A small contrastive image-text model, trained from scratch: 1.9 epochs.
Rows from block 3 of the text encoder, named by matrix and row number. Each number is 200 + 40 x the weight over its row's rms, rounded and kept within 0 to 999. All counts start at 0. After the name is the row's rms in percent of the matrix's.
# qkv: attention query, key and value (stacked) (text_encoder.blocks.3.attn.qkv.weight, 384x128), inputs 64-127
qkv.38,092,179,257,163,270,195,231,234,233,154,170,197,254,189,252,160,221,195,196,218,239,190,186,280,220,218,212,156,190,190,282,154,187,125,179,268,197,184,228,144,216,158,188,217,236,202,177,272,231,229,136,192,255,221,129,225,173,256,227,263,167,222,239,110,143
qkv.39,101,192,277,123,181,206,128,237,202,192,222,169,230,181,198,258,241,182,176,271,190,203,245,222,205,148,254,242,168,147,198,162,159,220,235,210,176,216,187,227,205,246,244,285,205,242,159,261,150,169,209,145,159,226,145,180,156,199,217,189,239,217,257,225,292
qkv.40,113,182,208,184,189,292,227,161,148,233,207,275,183,239,232,163,141,177,238,103,225,262,210,161,191,177,213,162,196,276,156,158,237,258,207,118,203,264,173,173,239,141,198,200,197,161,248,213,180,257,164,218,248,224,159,133,272,212,270,189,221,176,217,268,224
qkv.41,115,242,204,239,165,244,173,211,224,246,298,123,209,284,233,235,239,213,220,198,175,243,182,200,171,164,257,199,157,248,215,190,291,182,207,242,166,189,252,195,219,170,196,196,228,197,235,243,136,122,163,160,224,191,221,218,156,171,111,112,144,221,214,246,208
qkv.42,089,264,127,253,206,175,184,152,134,160,184,217,196,162,265,215,237,175,213,249,189,203,171,203,133,221,188,175,199,252,250,142,196,262,225,230,275,240,190,193,242,128,133,219,171,218,174,223,279,204,197,195,271,200,126,115,221,188,191,264,216,237,181,213,238
qkv.43,120,215,213,244,254,288,177,184,223,208,146,188,95,183,256,234,196,190,248,186,155,242,228,130,216,231,245,174,145,251,200,197,165,233,217,120,186,198,100,207,167,135,197,120,236,239,213,202,204,199,192,173,185,183,184,190,297,288,217,245,173,208,223,233,166
qkv.44,093,251,187,241,247,152,237,230,158,142,180,169,231,135,132,185,185,182,106,138,167,118,244,230,201,190,151,173,268,224,260,268,186,193,248,174,203,169,199,235,169,219,221,241,154,197,162,204,177,167,178,227,181,209,242,202,158,200,235,200,159,258,233,211,159
qkv.45,091,184,186,260,170,195,269,233,158,195,256,211,206,184,248,245,153,201,225,167,201,256,274,174,111,212,204,173,231,177,153,199,259,262,185,229,196,168,224,192,228,244,144,197,128,124,129,143,168,200,160,202,212,173,156,190,206,157,137,202,233,215,183,261,250
qkv.46,107,204,226,159,237,281,204,150,183,259,204,191,213,252,192,240,196,215,258,234,206,264,211,129,199,154,225,242,202,197,204,152,218,228,277,216,257,229,159,193,217,216,204,236,227,231,257,251,121,218,137,155,147,235,258,170,211,137,167,190,175,178,200,248,237
qkv.47,098,201,177,136,252,197,171,159,180,232,157,191,115,234,243,238,136,247,160,221,187,158,184,144,262,177,256,149,151,184,270,178,211,192,219,149,239,217,224,245,215,235,164,148,262,154,180,195,248,201,203,147,228,206,154,230,186,183,184,267,234,206,225,144,116
qkv.48,098,194,140,210,125,161,252,266,252,121,197,225,229,161,198,174,226,231,143,222,179,184,262,199,213,196,168,215,157,149,214,181,136,248,182,280,137,235,220,180,228,265,244,213,194,198,125,145,170,232,238,172,240,239,148,181,158,168,201,265,245,187,216,260,204
qkv.49,093,180,195,245,176,186,225,200,254,157,220,172,162,190,163,172,142,183,128,166,169,129,224,214,240,208,210,115,186,139,190,195,127,169,197,230,157,187,134,232,185,171,159,204,240,136,161,225,261,261,168,171,254,171,232,231,198,271,167,259,219,220,185,192,154
qkv.50,106,179,251,135,219,255,159,181,222,252,247,269,149,161,230,185,242,251,226,240,277,287,161,227,161,138,237,205,246,196,185,192,213,215,269,146,193,230,210,172,152,222,153,167,167,250,264,252,167,240,182,157,146,186,221,135,165,138,148,153,125,232,238,210,258
qkv.51,098,196,237,220,141,133,185,200,233,163,251,128,157,199,221,193,216,218,207,278,170,144,223,161,273,236,161,241,238,233,222,171,132,151,224,180,147,219,216,202,237,187,213,201,155,122,187,149,209,180,237,193,213,200,182,164,182,247,170,181,230,246,122,255,163
qkv.52,112,225,176,227,220,153,224,256,231,155,192,146,263,163,195,129,211,188,167,254,158,122,208,209,201,200,160,227,239,111,237,230,179,185,139,275,170,197,241,227,229,172,194,199,221,208,99,167,284,208,248,197,201,267,157,253,181,223,146,245,230,133,196,197,248
qkv.53,106,138,196,286,176,175,234,199,216,253,305,239,238,204,217,194,195,183,239,242,213,197,204,180,204,219,225,264,277,225,160,163,242,191,126,219,153,165,215,137,193,173,279,210,132,204,193,205,151,193,197,241,235,252,157,176,145,223,206,199,168,176,161,238,199
qkv.54,096,252,245,163,180,234,194,238,173,183,177,189,139,157,164,185,166,187,191,202,190,277,198,189,244,236,231,234,204,279,243,123,165,238,278,124,272,185,127,152,192,213,254,125,218,201,211,164,228,251,220,208,271,133,196,167,199,241,164,243,187,265,210,174,176
qkv.55,095,154,225,199,241,200,159,152,148,243,232,188,147,223,234,252,229,182,277,184,251,283,231,177,139,173,156,184,168,260,178,156,212,228,214,163,231,145,118,206,174,139,164,144,209,222,233,213,118,187,136,219,174,211,210,152,184,251,230,255,211,168,274,173,236
qkv.56,095,199,176,172,208,151,208,180,205,230,135,235,251,238,251,193,230,218,147,247,168,181,241,148,240,116,243,209,258,176,152,222,181,142,186,214,221,189,290,154,263,207,144,203,232,237,119,223,237,204,214,186,189,204,131,157,213,213,164,236,245,188,172,200,199
qkv.57,099,226,254,129,216,202,172,143,167,217,212,258,166,206,193,248,181,256,237,180,280,206,170,236,140,138,260,184,256,201,178,183,238,239,235,216,200,228,181,230,253,157,209,237,263,166,244,240,200,239,178,201,177,227,179,170,175,187,245,235,167,151,196,136,198
qkv.58,095,230,165,160,245,254,196,156,212,171,208,117,246,208,200,161,167,196,219,195,221,224,174,210,244,242,156,139,164,219,240,234,238,195,257,185,250,155,145,182,140,226,198,153,259,265,228,152,182,208,196,228,170,137,247,194,146,143,234,248,193,285,232,231,149
qkv.59,098,208,240,286,229,175,212,133,181,186,186,222,181,180,185,249,167,195,227,191,234,194,114,182,214,214,212,206,194,261,180,241,258,209,162,170,255,195,121,177,184,264,187,155,215,179,164,203,110,220,205,184,194,213,223,202,236,120,237,187,210,215,236,214,235
qkv.60,096,268,235,160,250,147,215,240,167,228,212,186,127,161,184,201,256,295,108,175,181,146,232,208,166,122,225,160,232,200,284,213,230,193,214,221,249,201,217,176,125,134,168,185,145,192,203,170,249,174,215,181,178,160,154,185,157,211,245,134,271,151,161,164,191
qkv.61,103,183,222,212,245,146,195,161,196,143,250,195,237,218,194,195,229,257,160,161,240,233,213,255,144,163,216,216,194,139,157,265,272,152,200,241,147,175,285,157,170,208,198,187,250,221,152,238,203,197,232,165,114,230,157,251,225,134,202,128,231,194,239,248,265
qkv.62,093,213,199,238,230,176,151,207,228,190,138,188,166,238,206,140,130,212,170,178,239,238,235,219,221,163,227,162,171,250,276,178,236,221,266,208,254,185,170,240,193,153,151,108,186,221,223,257,260,206,188,208,270,206,231,173,217,138,227,211,152,236,195,146,139
qkv.63,093,229,204,214,190,188,250,229,252,196,250,248,291,253,176,201,227,209,162,260,253,183,200,177,122,159,237,213,276,187,196,244,236,139,192,259,171,184,209,158,196,199,171,222,164,168,197,225,191,166,239,180,174,221,148,167,239,131,155,167,174,221,163,221,258
qkv.64,100,232,221,174,149,163,135,202,171,275,252,175,246,196,270,200,228,242,210,188,172,183,138,163,251,202,210,208,166,205,165,159,226,170,244,195,210,223,251,269,202,219,185,274,176,233,187,214,287,149,184,137,197,151,177,170,204,134,211,155,190,230,239,254,168
qkv.65,100,226,185,231,185,205,198,223,260,209,179,188,221,192,169,222,130,170,235,237,192,188,213,235,157,263,246,156,162,197,205,242,186,263,198,163,196,267,224,159,318,210,167,244,180,200,231,164,254,260,189,168,188,242,255,226,225,212,160,162,134,160,146,145,190
qkv.66,112,246,193,245,214,160,197,158,186,242,275,180,129,212,164,251,153,181,230,185,196,262,249,214,149,203,159,213,187,230,210,171,136,213,178,183,149,241,209,114,163,253,179,193,125,244,148,204,124,173,171,144,263,220,201,155,196,216,179,231,172,112,238,241,245
qkv.67,114,230,175,169,205,212,263,236,230,187,165,195,244,157,248,159,210,307,262,251,215,187,162,179,182,148,169,219,181,140,184,203,202,194,218,203,138,155,222,202,168,134,231,158,132,208,228,165,151,230,255,184,159,150,210,199,141,186,226,212,162,236,251,195,211
qkv.68,102,138,212,199,211,200,202,216,191,133,129,251,218,151,224,186,259,211,150,144,139,172,195,197,216,177,133,170,197,183,250,244,179,237,221,244,235,137,211,264,167,261,193,171,213,197,156,191,171,224,224,185,194,282,225,210,133,206,273,189,267,155,144,194,238
qkv.69,094,279,148,140,220,180,194,280,228,184,187,193,118,184,175,172,168,203,135,206,163,153,212,161,165,274,274,159,226,322,251,168,126,238,190,229,254,202,168,233,211,195,179,195,201,219,229,209,260,248,256,183,199,222,265,197,188,268,251,219,274,213,222,181,242
qkv.70,095,230,175,157,191,182,203,200,172,214,259,241,237,175,137,184,172,160,192,212,202,200,193,201,141,193,216,278,153,232,174,187,213,152,172,226,167,161,200,192,173,139,187,261,271,257,158,177,220,131,229,212,144,209,280,198,161,160,241,229,236,191,182,243,218
qkv.71,105,128,248,262,246,247,202,194,225,228,184,172,193,182,226,201,236,146,248,195,202,242,247,245,236,227,236,197,176,179,226,143,228,187,168,150,235,214,255,220,177,164,255,227,196,190,145,160,102,161,151,242,278,241,197,166,254,175,115,217,242,178,168,203,211
qkv.72,090,204,233,206,197,157,149,196,226,208,196,146,145,249,278,220,233,184,104,166,107,153,209,192,173,203,188,157,191,212,198,149,229,165,141,147,188,132,231,219,146,193,232,232,177,209,247,222,273,258,168,237,260,196,181,202,160,173,275,228,252,253,176,246,224
qkv.73,088,194,156,221,248,159,220,252,269,257,156,174,175,226,143,250,162,186,136,138,136,168,205,213,164,268,152,166,251,167,249,167,146,254,240,191,175,188,173,231,218,245,165,225,207,269,136,172,162,205,156,138,230,151,283,211,256,211,218,216,188,204,177,293,130
qkv.74,110,221,284,136,204,238,178,118,186,242,235,223,163,198,188,245,193,178,206,142,283,263,141,262,241,173,238,208,185,224,161,194,208,188,221,200,181,197,152,204,252,199,197,196,269,239,259,259,215,189,261,146,119,176,167,201,173,186,210,159,182,183,183,109,251
qkv.75,099,176,215,165,169,244,170,167,147,239,224,187,232,194,250,214,285,251,234,209,229,186,189,212,180,171,242,257,239,148,195,206,186,112,264,189,171,215,186,233,219,212,179,261,218,242,297,243,159,170,214,209,132,150,192,224,205,167,247,159,246,210,237,180,152
qkv.76,104,168,170,238,177,149,270,236,220,194,226,174,250,188,164,208,150,244,139,225,136,199,263,133,171,273,150,154,201,162,140,263,162,185,134,191,188,223,231,244,209,253,183,146,216,220,114,127,219,231,239,222,221,232,208,165,160,149,132,200,212,235,181,198,213
qkv.77,089,181,244,238,125,209,232,258,210,147,227,189,170,248,149,188,233,205,191,149,198,151,215,197,275,221,89,191,197,215,219,162,254,212,237,261,259,82,201,152,150,277,219,208,223,144,178,207,113,224,219,255,259,194,220,166,181,241,203,200,204,158,195,253,145
qkv.78,096,290,261,169,192,233,246,144,183,167,223,200,198,233,206,244,228,133,255,186,244,199,168,237,271,153,215,258,173,157,206,164,230,235,237,229,158,255,183,180,150,169,246,266,201,161,218,175,260,161,275,250,161,208,187,198,205,191,176,134,262,196,249,230,246
qkv.79,111,125,188,230,138,218,180,290,185,164,135,192,165,158,233,150,144,256,179,213,220,180,205,127,170,170,184,190,254,214,216,203,113,227,125,199,155,220,229,163,217,222,252,152,147,162,159,147,177,220,141,211,283,275,258,167,169,206,156,206,182,174,156,227,247
qkv.80,096,207,130,248,227,128,196,183,198,175,243,177,199,178,206,141,129,249,176,187,192,127,233,130,221,249,233,127,192,251,122,218,121,181,154,174,146,158,167,165,233,263,201,140,172,218,142,208,205,164,151,243,226,301,242,219,241,183,194,261,122,172,211,202,231
qkv.81,094,194,184,157,241,242,248,151,169,180,222,230,242,254,228,186,208,188,229,179,234,161,219,223,239,230,202,160,202,234,168,188,212,125,166,168,135,185,194,162,153,186,169,248,286,237,271,154,183,187,235,217,199,210,246,176,178,252,238,186,195,151,257,131,153
qkv.82,106,130,220,287,208,202,176,217,229,143,214,194,244,186,146,209,199,141,224,197,225,176,197,226,156,261,165,146,255,207,183,230,143,276,152,168,167,229,227,217,250,211,219,154,162,179,171,149,214,221,210,213,215,196,249,232,243,213,181,233,135,249,102,130,164
qkv.83,097,143,195,232,206,208,262,261,204,181,127,181,221,205,173,174,148,154,124,251,178,156,260,204,232,233,226,183,221,225,242,212,158,281,246,259,235,183,217,267,241,222,166,239,231,124,173,188,190,237,171,181,249,221,160,205,155,177,166,245,193,154,122,162,235
qkv.84,115,224,274,194,190,170,234,176,180,238,283,259,276,208,213,231,191,227,217,139,244,233,120,216,260,251,250,167,157,199,169,156,243,202,215,225,225,267,218,256,235,162,148,178,270,241,257,188,236,198,143,173,147,153,217,233,216,152,204,180,187,196,255,131,259
qkv.85,101,225,214,213,172,166,158,277,199,203,204,195,234,138,197,152,197,268,162,203,233,172,213,195,210,157,231,216,197,185,119,176,198,134,175,206,216,269,246,254,219,206,183,186,220,243,195,217,298,225,110,197,205,268,142,206,136,215,241,236,232,194,161,237,221
qkv.86,093,177,192,185,201,160,196,157,161,255,261,198,266,261,234,197,217,112,210,128,211,229,153,249,260,203,287,196,137,273,160,173,256,147,213,163,223,201,141,161,213,209,166,166,302,211,243,201,206,191,211,227,202,155,144,186,160,185,201,228,189,168,245,106,206
qkv.87,110,158,144,209,240,185,262,178,200,176,158,203,147,168,219,246,181,206,182,263,147,217,237,146,229,228,116,144,205,193,193,191,185,215,182,262,198,129,140,220,186,147,208,156,125,224,205,158,123,177,171,241,280,206,172,152,213,239,182,277,226,185,181,246,149
qkv.88,096,172,109,239,218,228,159,219,238,134,195,141,155,173,206,172,179,212,182,195,170,177,226,122,126,175,171,168,216,215,161,252,166,196,179,215,221,145,239,119,154,260,172,234,156,144,124,177,221,163,232,183,280,218,150,239,212,220,188,231,216,153,218,274,197
qkv.89,116,165,169,216,158,219,170,203,221,138,115,185,198,160,253,227,155,207,131,242,159,156,298,196,226,233,187,192,246,163,149,179,141,250,197,247,239,172,186,147,181,154,193,187,123,171,161,168,158,190,241,178,290,189,169,212,246,252,204,297,212,165,204,240,161
qkv.90,081,142,232,248,145,154,239,186,204,202,168,148,209,186,210,117,225,200,204,178,137,213,264,202,154,160,243,203,153,241,233,266,194,235,167,167,260,198,271,248,244,246,197,261,149,266,179,168,224,146,191,227,156,189,250,223,172,238,243,221,232,239,262,234,223
qkv.91,088,257,172,187,160,106,188,207,262,171,222,242,182,189,146,148,241,274,173,200,204,235,209,153,191,260,168,165,230,164,123,158,226,145,138,186,158,162,260,126,250,207,146,212,184,224,157,249,202,204,230,231,266,227,172,254,254,186,158,145,177,194,174,192,220
qkv.92,092,247,138,161,228,150,263,152,158,230,207,137,226,180,164,152,202,199,142,233,145,241,164,114,232,152,175,229,192,161,181,238,155,215,198,195,143,278,237,256,210,184,167,167,193,229,117,212,232,167,180,217,178,222,223,223,198,171,231,178,146,155,146,272,231
qkv.93,083,185,125,204,218,178,230,214,228,239,190,182,217,146,256,171,195,228,160,263,195,162,156,207,158,243,155,174,260,161,188,291,203,255,237,170,212,249,228,206,178,151,138,185,141,176,223,219,274,132,195,203,271,205,219,166,214,198,218,167,219,155,246,249,193
qkv.94,094,227,252,114,185,205,231,161,240,219,182,238,176,260,139,203,169,201,197,217,228,253,169,290,298,167,170,251,143,214,241,206,202,236,203,219,268,153,171,240,171,164,253,145,194,224,213,158,130,209,232,194,201,143,171,198,173,209,168,211,189,217,164,126,199
qkv.95,105,213,239,191,269,243,167,152,207,174,212,246,194,273,134,275,264,204,274,195,198,301,182,287,256,179,239,160,187,176,210,201,282,164,219,206,192,249,222,247,185,167,173,169,289,250,230,227,171,158,211,156,165,220,151,170,227,156,214,140,222,173,190,206,240
qkv.96,135,174,215,228,236,254,198,174,140,250,245,209,153,252,244,257,255,253,227,226,194,230,240,196,180,118,147,193,185,132,142,194,227,142,240,155,215,144,151,189,141,124,212,201,172,204,223,235,169,184,231,192,207,156,261,195,213,127,224,233,129,199,223,192,198
qkv.97,128,152,127,279,259,169,199,152,195,253,168,196,143,209,206,262,196,211,240,226,133,198,267,132,176,223,247,200,234,212,127,156,167,187,258,141,247,183,286,236,211,201,158,185,154,206,228,216,228,190,216,182,214,229,152,205,196,168,161,166,208,282,269,253,140
qkv.98,085,242,200,200,165,246,131,199,199,182,234,176,221,235,164,125,143,172,158,128,283,190,178,197,183,176,296,181,238,194,188,196,139,233,155,218,156,187,130,194,172,195,166,214,241,134,188,229,197,260,218,225,164,269,244,216,164,233,232,198,198,135,184,159,254
qkv.99,099,274,158,152,137,184,187,238,196,203,150,186,220,206,206,177,156,188,115,162,254,136,137,112,169,168,234,188,190,262,199,254,232,214,226,184,238,212,131,269,241,145,201,201,184,229,179,207,252,223,232,220,155,134,253,188,141,170,304,170,282,242,254,214,156
qkv.100,099,217,137,174,258,231,198,177,178,223,126,203,176,224,229,224,236,176,154,204,210,169,216,154,198,168,160,215,205,263,152,207,217,193,178,159,276,190,201,178,156,168,194,180,227,183,167,124,261,254,232,178,174,131,180,158,215,199,294,218,172,242,192,270,188
qkv.101,109,233,246,243,156,210,306,175,234,229,217,223,249,146,143,159,155,162,190,161,250,203,146,214,219,216,193,224,270,196,138,230,184,228,146,206,171,201,143,255,230,246,183,208,184,161,174,201,226,252,201,203,157,189,240,179,139,200,219,205,167,147,239,206,262
qkv.102,108,236,178,169,149,172,253,161,262,153,189,287,222,231,192,133,204,234,216,163,190,156,174,251,171,184,177,164,190,217,198,209,181,166,256,175,223,215,163,237,250,220,197,248,215,203,180,177,290,232,199,234,178,188,156,159,146,197,214,188,220,170,169,170,245
qkv.103,099,191,223,235,187,190,229,234,216,253,243,144,169,234,169,216,177,249,192,213,196,255,129,228,171,146,163,269,174,212,200,228,179,171,179,248,219,212,195,141,165,207,216,256,134,253,232,172,119,159,221,162,222,179,223,126,148,119,231,158,181,206,262,204,207
qkv.104,086,234,270,181,219,170,150,228,207,202,153,191,100,166,248,197,198,184,192,200,166,251,91,205,258,237,246,175,167,190,228,204,221,272,163,175,228,172,228,196,260,157,214,194,234,273,248,190,208,174,201,161,219,148,191,145,163,177,218,179,224,266,199,175,158
qkv.105,091,152,218,233,215,232,155,219,145,183,96,223,247,245,298,181,188,251,146,241,218,135,158,224,229,200,173,155,158,243,187,280,158,176,149,167,190,211,204,156,187,152,190,195,233,248,265,242,192,258,216,213,187,200,193,171,228,214,227,249,180,234,258,291,209
qkv.106,109,191,186,150,208,289,210,228,213,257,260,176,144,200,158,180,232,193,282,198,186,176,129,240,208,220,127,269,207,257,231,139,157,282,177,184,186,120,158,133,122,175,285,229,165,163,246,198,109,184,155,256,240,233,205,231,153,194,248,171,170,213,203,200,195
qkv.107,105,235,266,218,248,278,222,205,153,299,188,200,137,285,132,244,154,182,270,180,242,196,140,168,291,193,128,202,143,181,260,163,251,175,233,183,207,152,196,248,209,165,233,192,226,199,187,186,136,225,154,147,207,227,225,164,141,230,215,141,257,159,241,239,234
qkv.108,097,195,213,187,223,221,195,208,237,190,228,227,197,150,260,153,153,201,148,225,171,140,236,148,197,152,248,150,253,123,103,208,177,110,186,207,218,258,224,243,235,212,205,184,245,173,237,169,279,161,187,136,241,124,226,156,221,170,189,184,148,154,142,136,214
qkv.109,100,111,193,275,130,157,246,172,232,180,171,192,225,131,193,124,171,249,129,211,241,206,220,138,185,221,225,178,180,188,193,267,202,273,188,259,184,242,238,195,264,277,241,218,150,151,160,162,255,171,154,169,188,228,217,245,238,261,187,271,229,200,204,223,174
qkv.110,095,227,258,192,164,197,206,146,161,203,190,156,249,209,134,240,154,224,172,227,215,203,247,253,227,165,238,233,194,213,288,127,180,191,170,202,221,256,161,257,172,155,204,177,273,156,224,241,138,168,232,235,148,191,190,258,218,227,226,138,152,246,194,126,130
qkv.111,091,174,220,182,223,229,148,217,191,114,172,194,217,160,149,229,154,198,227,192,232,199,192,242,248,181,241,249,196,173,217,211,130,226,177,216,208,164,200,144,195,242,151,247,171,206,208,172,274,266,219,240,212,286,264,218,197,264,158,216,163,174,147,186,285
qkv.112,110,197,128,170,217,141,163,205,218,242,202,199,122,202,243,150,172,279,88,175,190,216,245,130,181,241,219,246,156,176,136,190,209,142,209,202,246,243,257,207,186,227,171,203,203,225,185,194,288,205,180,208,285,173,201,243,146,249,218,245,209,125,153,209,253
qkv.113,083,244,177,148,139,221,206,143,166,202,211,209,87,231,247,251,150,226,237,151,206,199,253,261,268,207,186,182,245,212,260,232,270,169,157,197,254,145,217,229,220,176,255,188,217,208,208,157,160,216,211,166,162,118,176,254,225,240,153,282,183,208,215,259,185
qkv.114,100,113,161,172,208,239,221,241,220,238,187,123,93,202,246,256,169,208,233,184,142,141,190,223,250,185,140,242,140,163,235,205,168,180,238,164,194,200,224,196,131,173,245,211,206,157,193,218,123,221,239,228,280,130,177,195,255,188,232,297,250,160,222,179,157
qkv.115,085,164,214,235,189,212,148,237,184,281,122,120,151,216,273,228,168,168,232,129,189,246,234,264,156,157,199,230,194,186,213,224,236,157,224,188,235,212,183,228,129,124,136,195,177,190,223,208,160,201,167,150,238,187,233,204,186,183,168,160,182,224,260,206,198
qkv.116,116,267,227,176,225,188,197,179,248,180,274,277,193,225,214,201,230,216,150,173,270,270,157,237,255,164,258,207,165,249,139,153,216,217,204,227,164,272,211,236,283,175,123,207,215,255,261,210,194,207,199,209,145,147,181,217,158,224,174,197,161,184,196,188,251
qkv.117,102,112,137,242,162,168,223,223,127,142,199,184,133,165,164,204,170,268,178,218,142,217,282,162,183,231,157,191,154,215,229,262,194,239,183,189,246,176,224,145,151,153,215,189,131,223,159,187,139,178,238,212,199,226,233,195,182,221,248,291,234,243,245,241,163
qkv.118,106,232,252,185,170,192,179,160,266,247,257,241,288,200,171,187,236,211,222,163,221,283,148,273,245,211,205,166,222,216,164,172,267,180,205,204,170,218,207,187,240,237,215,205,229,223,247,271,155,200,233,188,152,159,216,163,240,151,191,131,153,204,221,232,169
qkv.119,096,166,135,258,159,219,178,250,166,185,187,219,210,217,180,178,236,204,150,187,238,120,180,165,153,256,139,238,217,117,152,246,152,151,220,215,165,172,174,153,149,226,165,214,139,178,205,211,218,164,195,212,189,225,157,177,170,224,280,237,166,171,217,181,271
qkv.120,110,178,168,261,162,146,205,224,244,166,190,155,224,209,173,172,206,221,129,209,141,147,267,133,140,184,163,198,218,225,141,229,164,259,154,166,169,204,178,210,157,230,197,194,124,177,111,231,171,182,165,184,215,276,168,207,203,195,196,247,165,152,218,252,181
qkv.121,105,271,197,135,160,168,239,174,197,171,280,256,228,246,263,170,257,193,239,160,182,179,146,214,196,138,262,182,180,207,199,213,223,120,171,165,195,262,186,184,263,142,228,203,180,156,208,229,293,208,137,180,139,186,215,171,172,145,193,146,189,207,191,245,239
qkv.122,103,277,232,121,215,224,228,166,244,275,177,210,174,272,178,263,156,225,175,118,210,212,158,197,204,161,280,171,123,202,204,199,285,212,290,225,149,214,208,194,258,209,212,173,265,210,269,194,199,215,191,185,170,155,191,227,163,189,207,138,159,212,257,142,145
qkv.123,109,139,212,225,199,285,241,156,185,253,134,119,210,170,204,207,193,156,283,212,190,209,183,267,220,183,154,172,177,152,282,227,244,263,168,160,168,188,172,200,138,215,205,206,197,153,190,156,105,207,280,186,165,171,263,194,197,161,174,210,208,210,243,226,115
qkv.124,094,232,255,179,239,261,220,206,213,246,231,198,164,262,241,207,151,224,277,188,177,226,243,259,275,217,172,167,188,205,186,151,251,152,273,193,232,162,229,197,219,242,201,189,250,249,180,206,154,263,170,249,189,169,132,242,156,257,136,235,243,131,141,135,183
qkv.125,094,187,185,207,188,179,193,276,210,180,216,230,165,131,136,147,229,146,247,247,243,143,256,165,228,256,119,203,239,228,199,252,108,247,177,194,227,159,168,204,161,213,262,235,113,175,177,237,149,243,241,177,262,287,209,187,212,218,229,227,215,199,157,227,216
qkv.126,108,217,195,95,260,189,215,154,173,235,217,207,180,241,163,225,171,223,261,184,240,234,140,215,231,220,249,270,175,187,220,130,219,185,222,191,185,267,165,235,209,134,147,243,246,187,277,243,189,228,192,136,166,120,205,197,236,157,163,126,184,242,237,209,212
qkv.127,112,235,204,197,259,216,225,144,146,270,227,147,178,196,213,255,226,144,197,212,184,225,150,275,255,185,219,189,139,198,218,131,237,211,221,227,258,242,238,194,197,146,172,182,232,246,222,218,179,216,181,209,204,140,175,179,205,230,245,147,255,223,230,157,171
qkv.128,115,182,135,218,180,156,303,227,289,119,142,179,276,154,217,160,156,192,190,182,245,218,229,155,204,180,180,189,273,262,222,262,190,196,195,230,181,209,197,157,247,194,242,124,219,179,155,174,144,251,222,241,179,183,227,255,177,259,195,230,203,204,134,166,159
qkv.129,106,146,170,244,165,144,192,129,247,202,219,156,200,164,180,138,215,152,169,188,281,217,175,250,212,258,195,137,268,198,212,192,154,204,181,259,185,179,250,216,210,276,251,171,138,220,199,164,182,236,151,183,146,252,245,258,219,161,139,241,200,185,210,118,187
qkv.130,105,224,252,220,199,202,161,235,157,237,162,184,102,202,272,261,242,147,161,170,178,151,224,126,173,162,209,233,210,154,177,192,231,221,188,211,228,252,164,269,146,156,168,258,231,192,180,163,226,133,223,230,239,156,107,220,153,173,146,150,152,149,210,187,221
qkv.131,104,215,234,210,289,202,158,178,145,175,138,208,184,181,266,253,222,154,189,125,206,197,154,147,221,227,260,214,221,274,219,242,219,179,257,201,225,194,143,155,188,228,190,162,228,226,248,181,225,258,254,194,223,134,200,152,187,277,187,152,228,242,228,178,180
qkv.132,105,208,214,173,200,262,217,179,180,230,199,241,168,159,280,289,166,231,182,160,207,228,163,220,209,192,229,240,276,168,199,199,163,224,200,160,192,159,144,223,191,132,251,191,134,215,257,147,181,256,221,252,188,142,127,237,247,222,224,198,190,218,192,190,150
qkv.133,092,209,184,256,184,250,190,169,212,242,154,208,269,144,170,247,241,170,180,162,257,140,188,183,201,244,193,203,233,218,194,251,255,168,180,145,214,227,163,212,192,262,153,160,168,184,245,260,225,206,240,217,156,265,147,179,246,251,190,157,228,278,227,244,206
qkv.134,108,237,199,137,171,259,152,187,178,278,241,236,207,276,176,218,226,180,150,143,222,165,156,185,246,234,236,200,161,219,229,128,241,158,244,131,267,217,187,268,238,166,200,247,270,167,203,191,266,181,216,168,187,198,111,228,172,212,242,197,218,238,248,251,232
qkv.135,116,192,183,202,262,152,234,136,165,277,275,135,211,229,170,246,234,195,150,206,165,139,198,245,243,183,212,206,164,119,266,128,198,128,203,173,206,154,267,168,228,189,195,201,167,206,262,240,236,138,235,191,231,250,112,191,140,229,136,147,190,182,196,218,237
qkv.136,113,153,190,243,186,224,198,135,223,201,158,191,251,173,176,125,167,170,223,239,217,261,237,188,251,167,229,175,271,216,213,245,158,215,213,224,221,139,153,212,263,189,220,116,243,216,173,189,221,291,153,227,133,242,258,258,212,240,181,219,128,208,149,169,215
qkv.137,125,220,222,173,222,245,172,273,220,283,258,191,129,275,204,223,257,271,124,204,205,196,207,194,223,230,193,227,138,145,231,168,273,177,196,144,169,238,264,172,166,189,226,237,206,220,229,176,128,151,199,180,224,208,139,138,204,186,181,143,173,227,263,232,243
qkv.138,089,197,178,230,187,145,218,204,194,262,207,138,125,227,225,229,253,188,181,199,136,168,201,198,139,267,206,280,163,227,188,237,228,246,265,155,219,280,206,193,144,161,177,225,237,166,221,173,143,185,137,198,244,177,161,184,227,188,249,184,209,219,268,230,199
qkv.139,100,184,182,260,243,187,242,120,201,229,178,141,212,231,241,210,126,227,208,212,202,256,247,208,204,204,215,128,249,214,223,202,149,222,166,173,207,207,261,224,207,237,222,126,192,133,230,209,194,248,202,184,136,282,211,196,267,221,87,233,204,241,157,154,163
qkv.140,099,239,230,257,195,227,226,187,246,212,110,211,255,123,201,231,165,199,165,154,152,216,129,143,145,215,205,154,199,173,128,244,170,171,155,258,167,256,165,311,236,225,108,235,186,254,176,197,200,182,195,152,268,216,220,196,207,183,246,157,230,186,231,163,137
qkv.141,099,224,166,185,233,216,192,192,145,201,210,139,106,228,222,214,215,169,213,293,185,163,206,275,177,217,178,187,251,178,274,131,185,181,194,128,210,260,274,227,195,227,248,255,164,154,195,169,213,243,191,152,199,247,183,147,259,254,77,246,124,174,151,154,202
qkv.142,100,172,257,129,178,230,255,313,217,226,235,252,248,215,200,243,203,236,167,193,193,204,252,212,134,234,219,232,168,204,168,235,210,240,198,215,163,173,168,150,201,185,201,246,248,257,169,177,196,160,170,240,198,229,173,99,137,162,267,140,181,152,208,233,200
qkv.143,096,253,217,215,242,160,167,181,188,205,212,189,184,192,249,166,197,196,169,208,225,238,243,210,199,210,228,230,230,232,163,126,268,268,203,216,161,240,201,162,242,225,147,185,192,170,152,121,255,267,188,229,230,247,133,133,139,255,214,242,220,209,142,156,268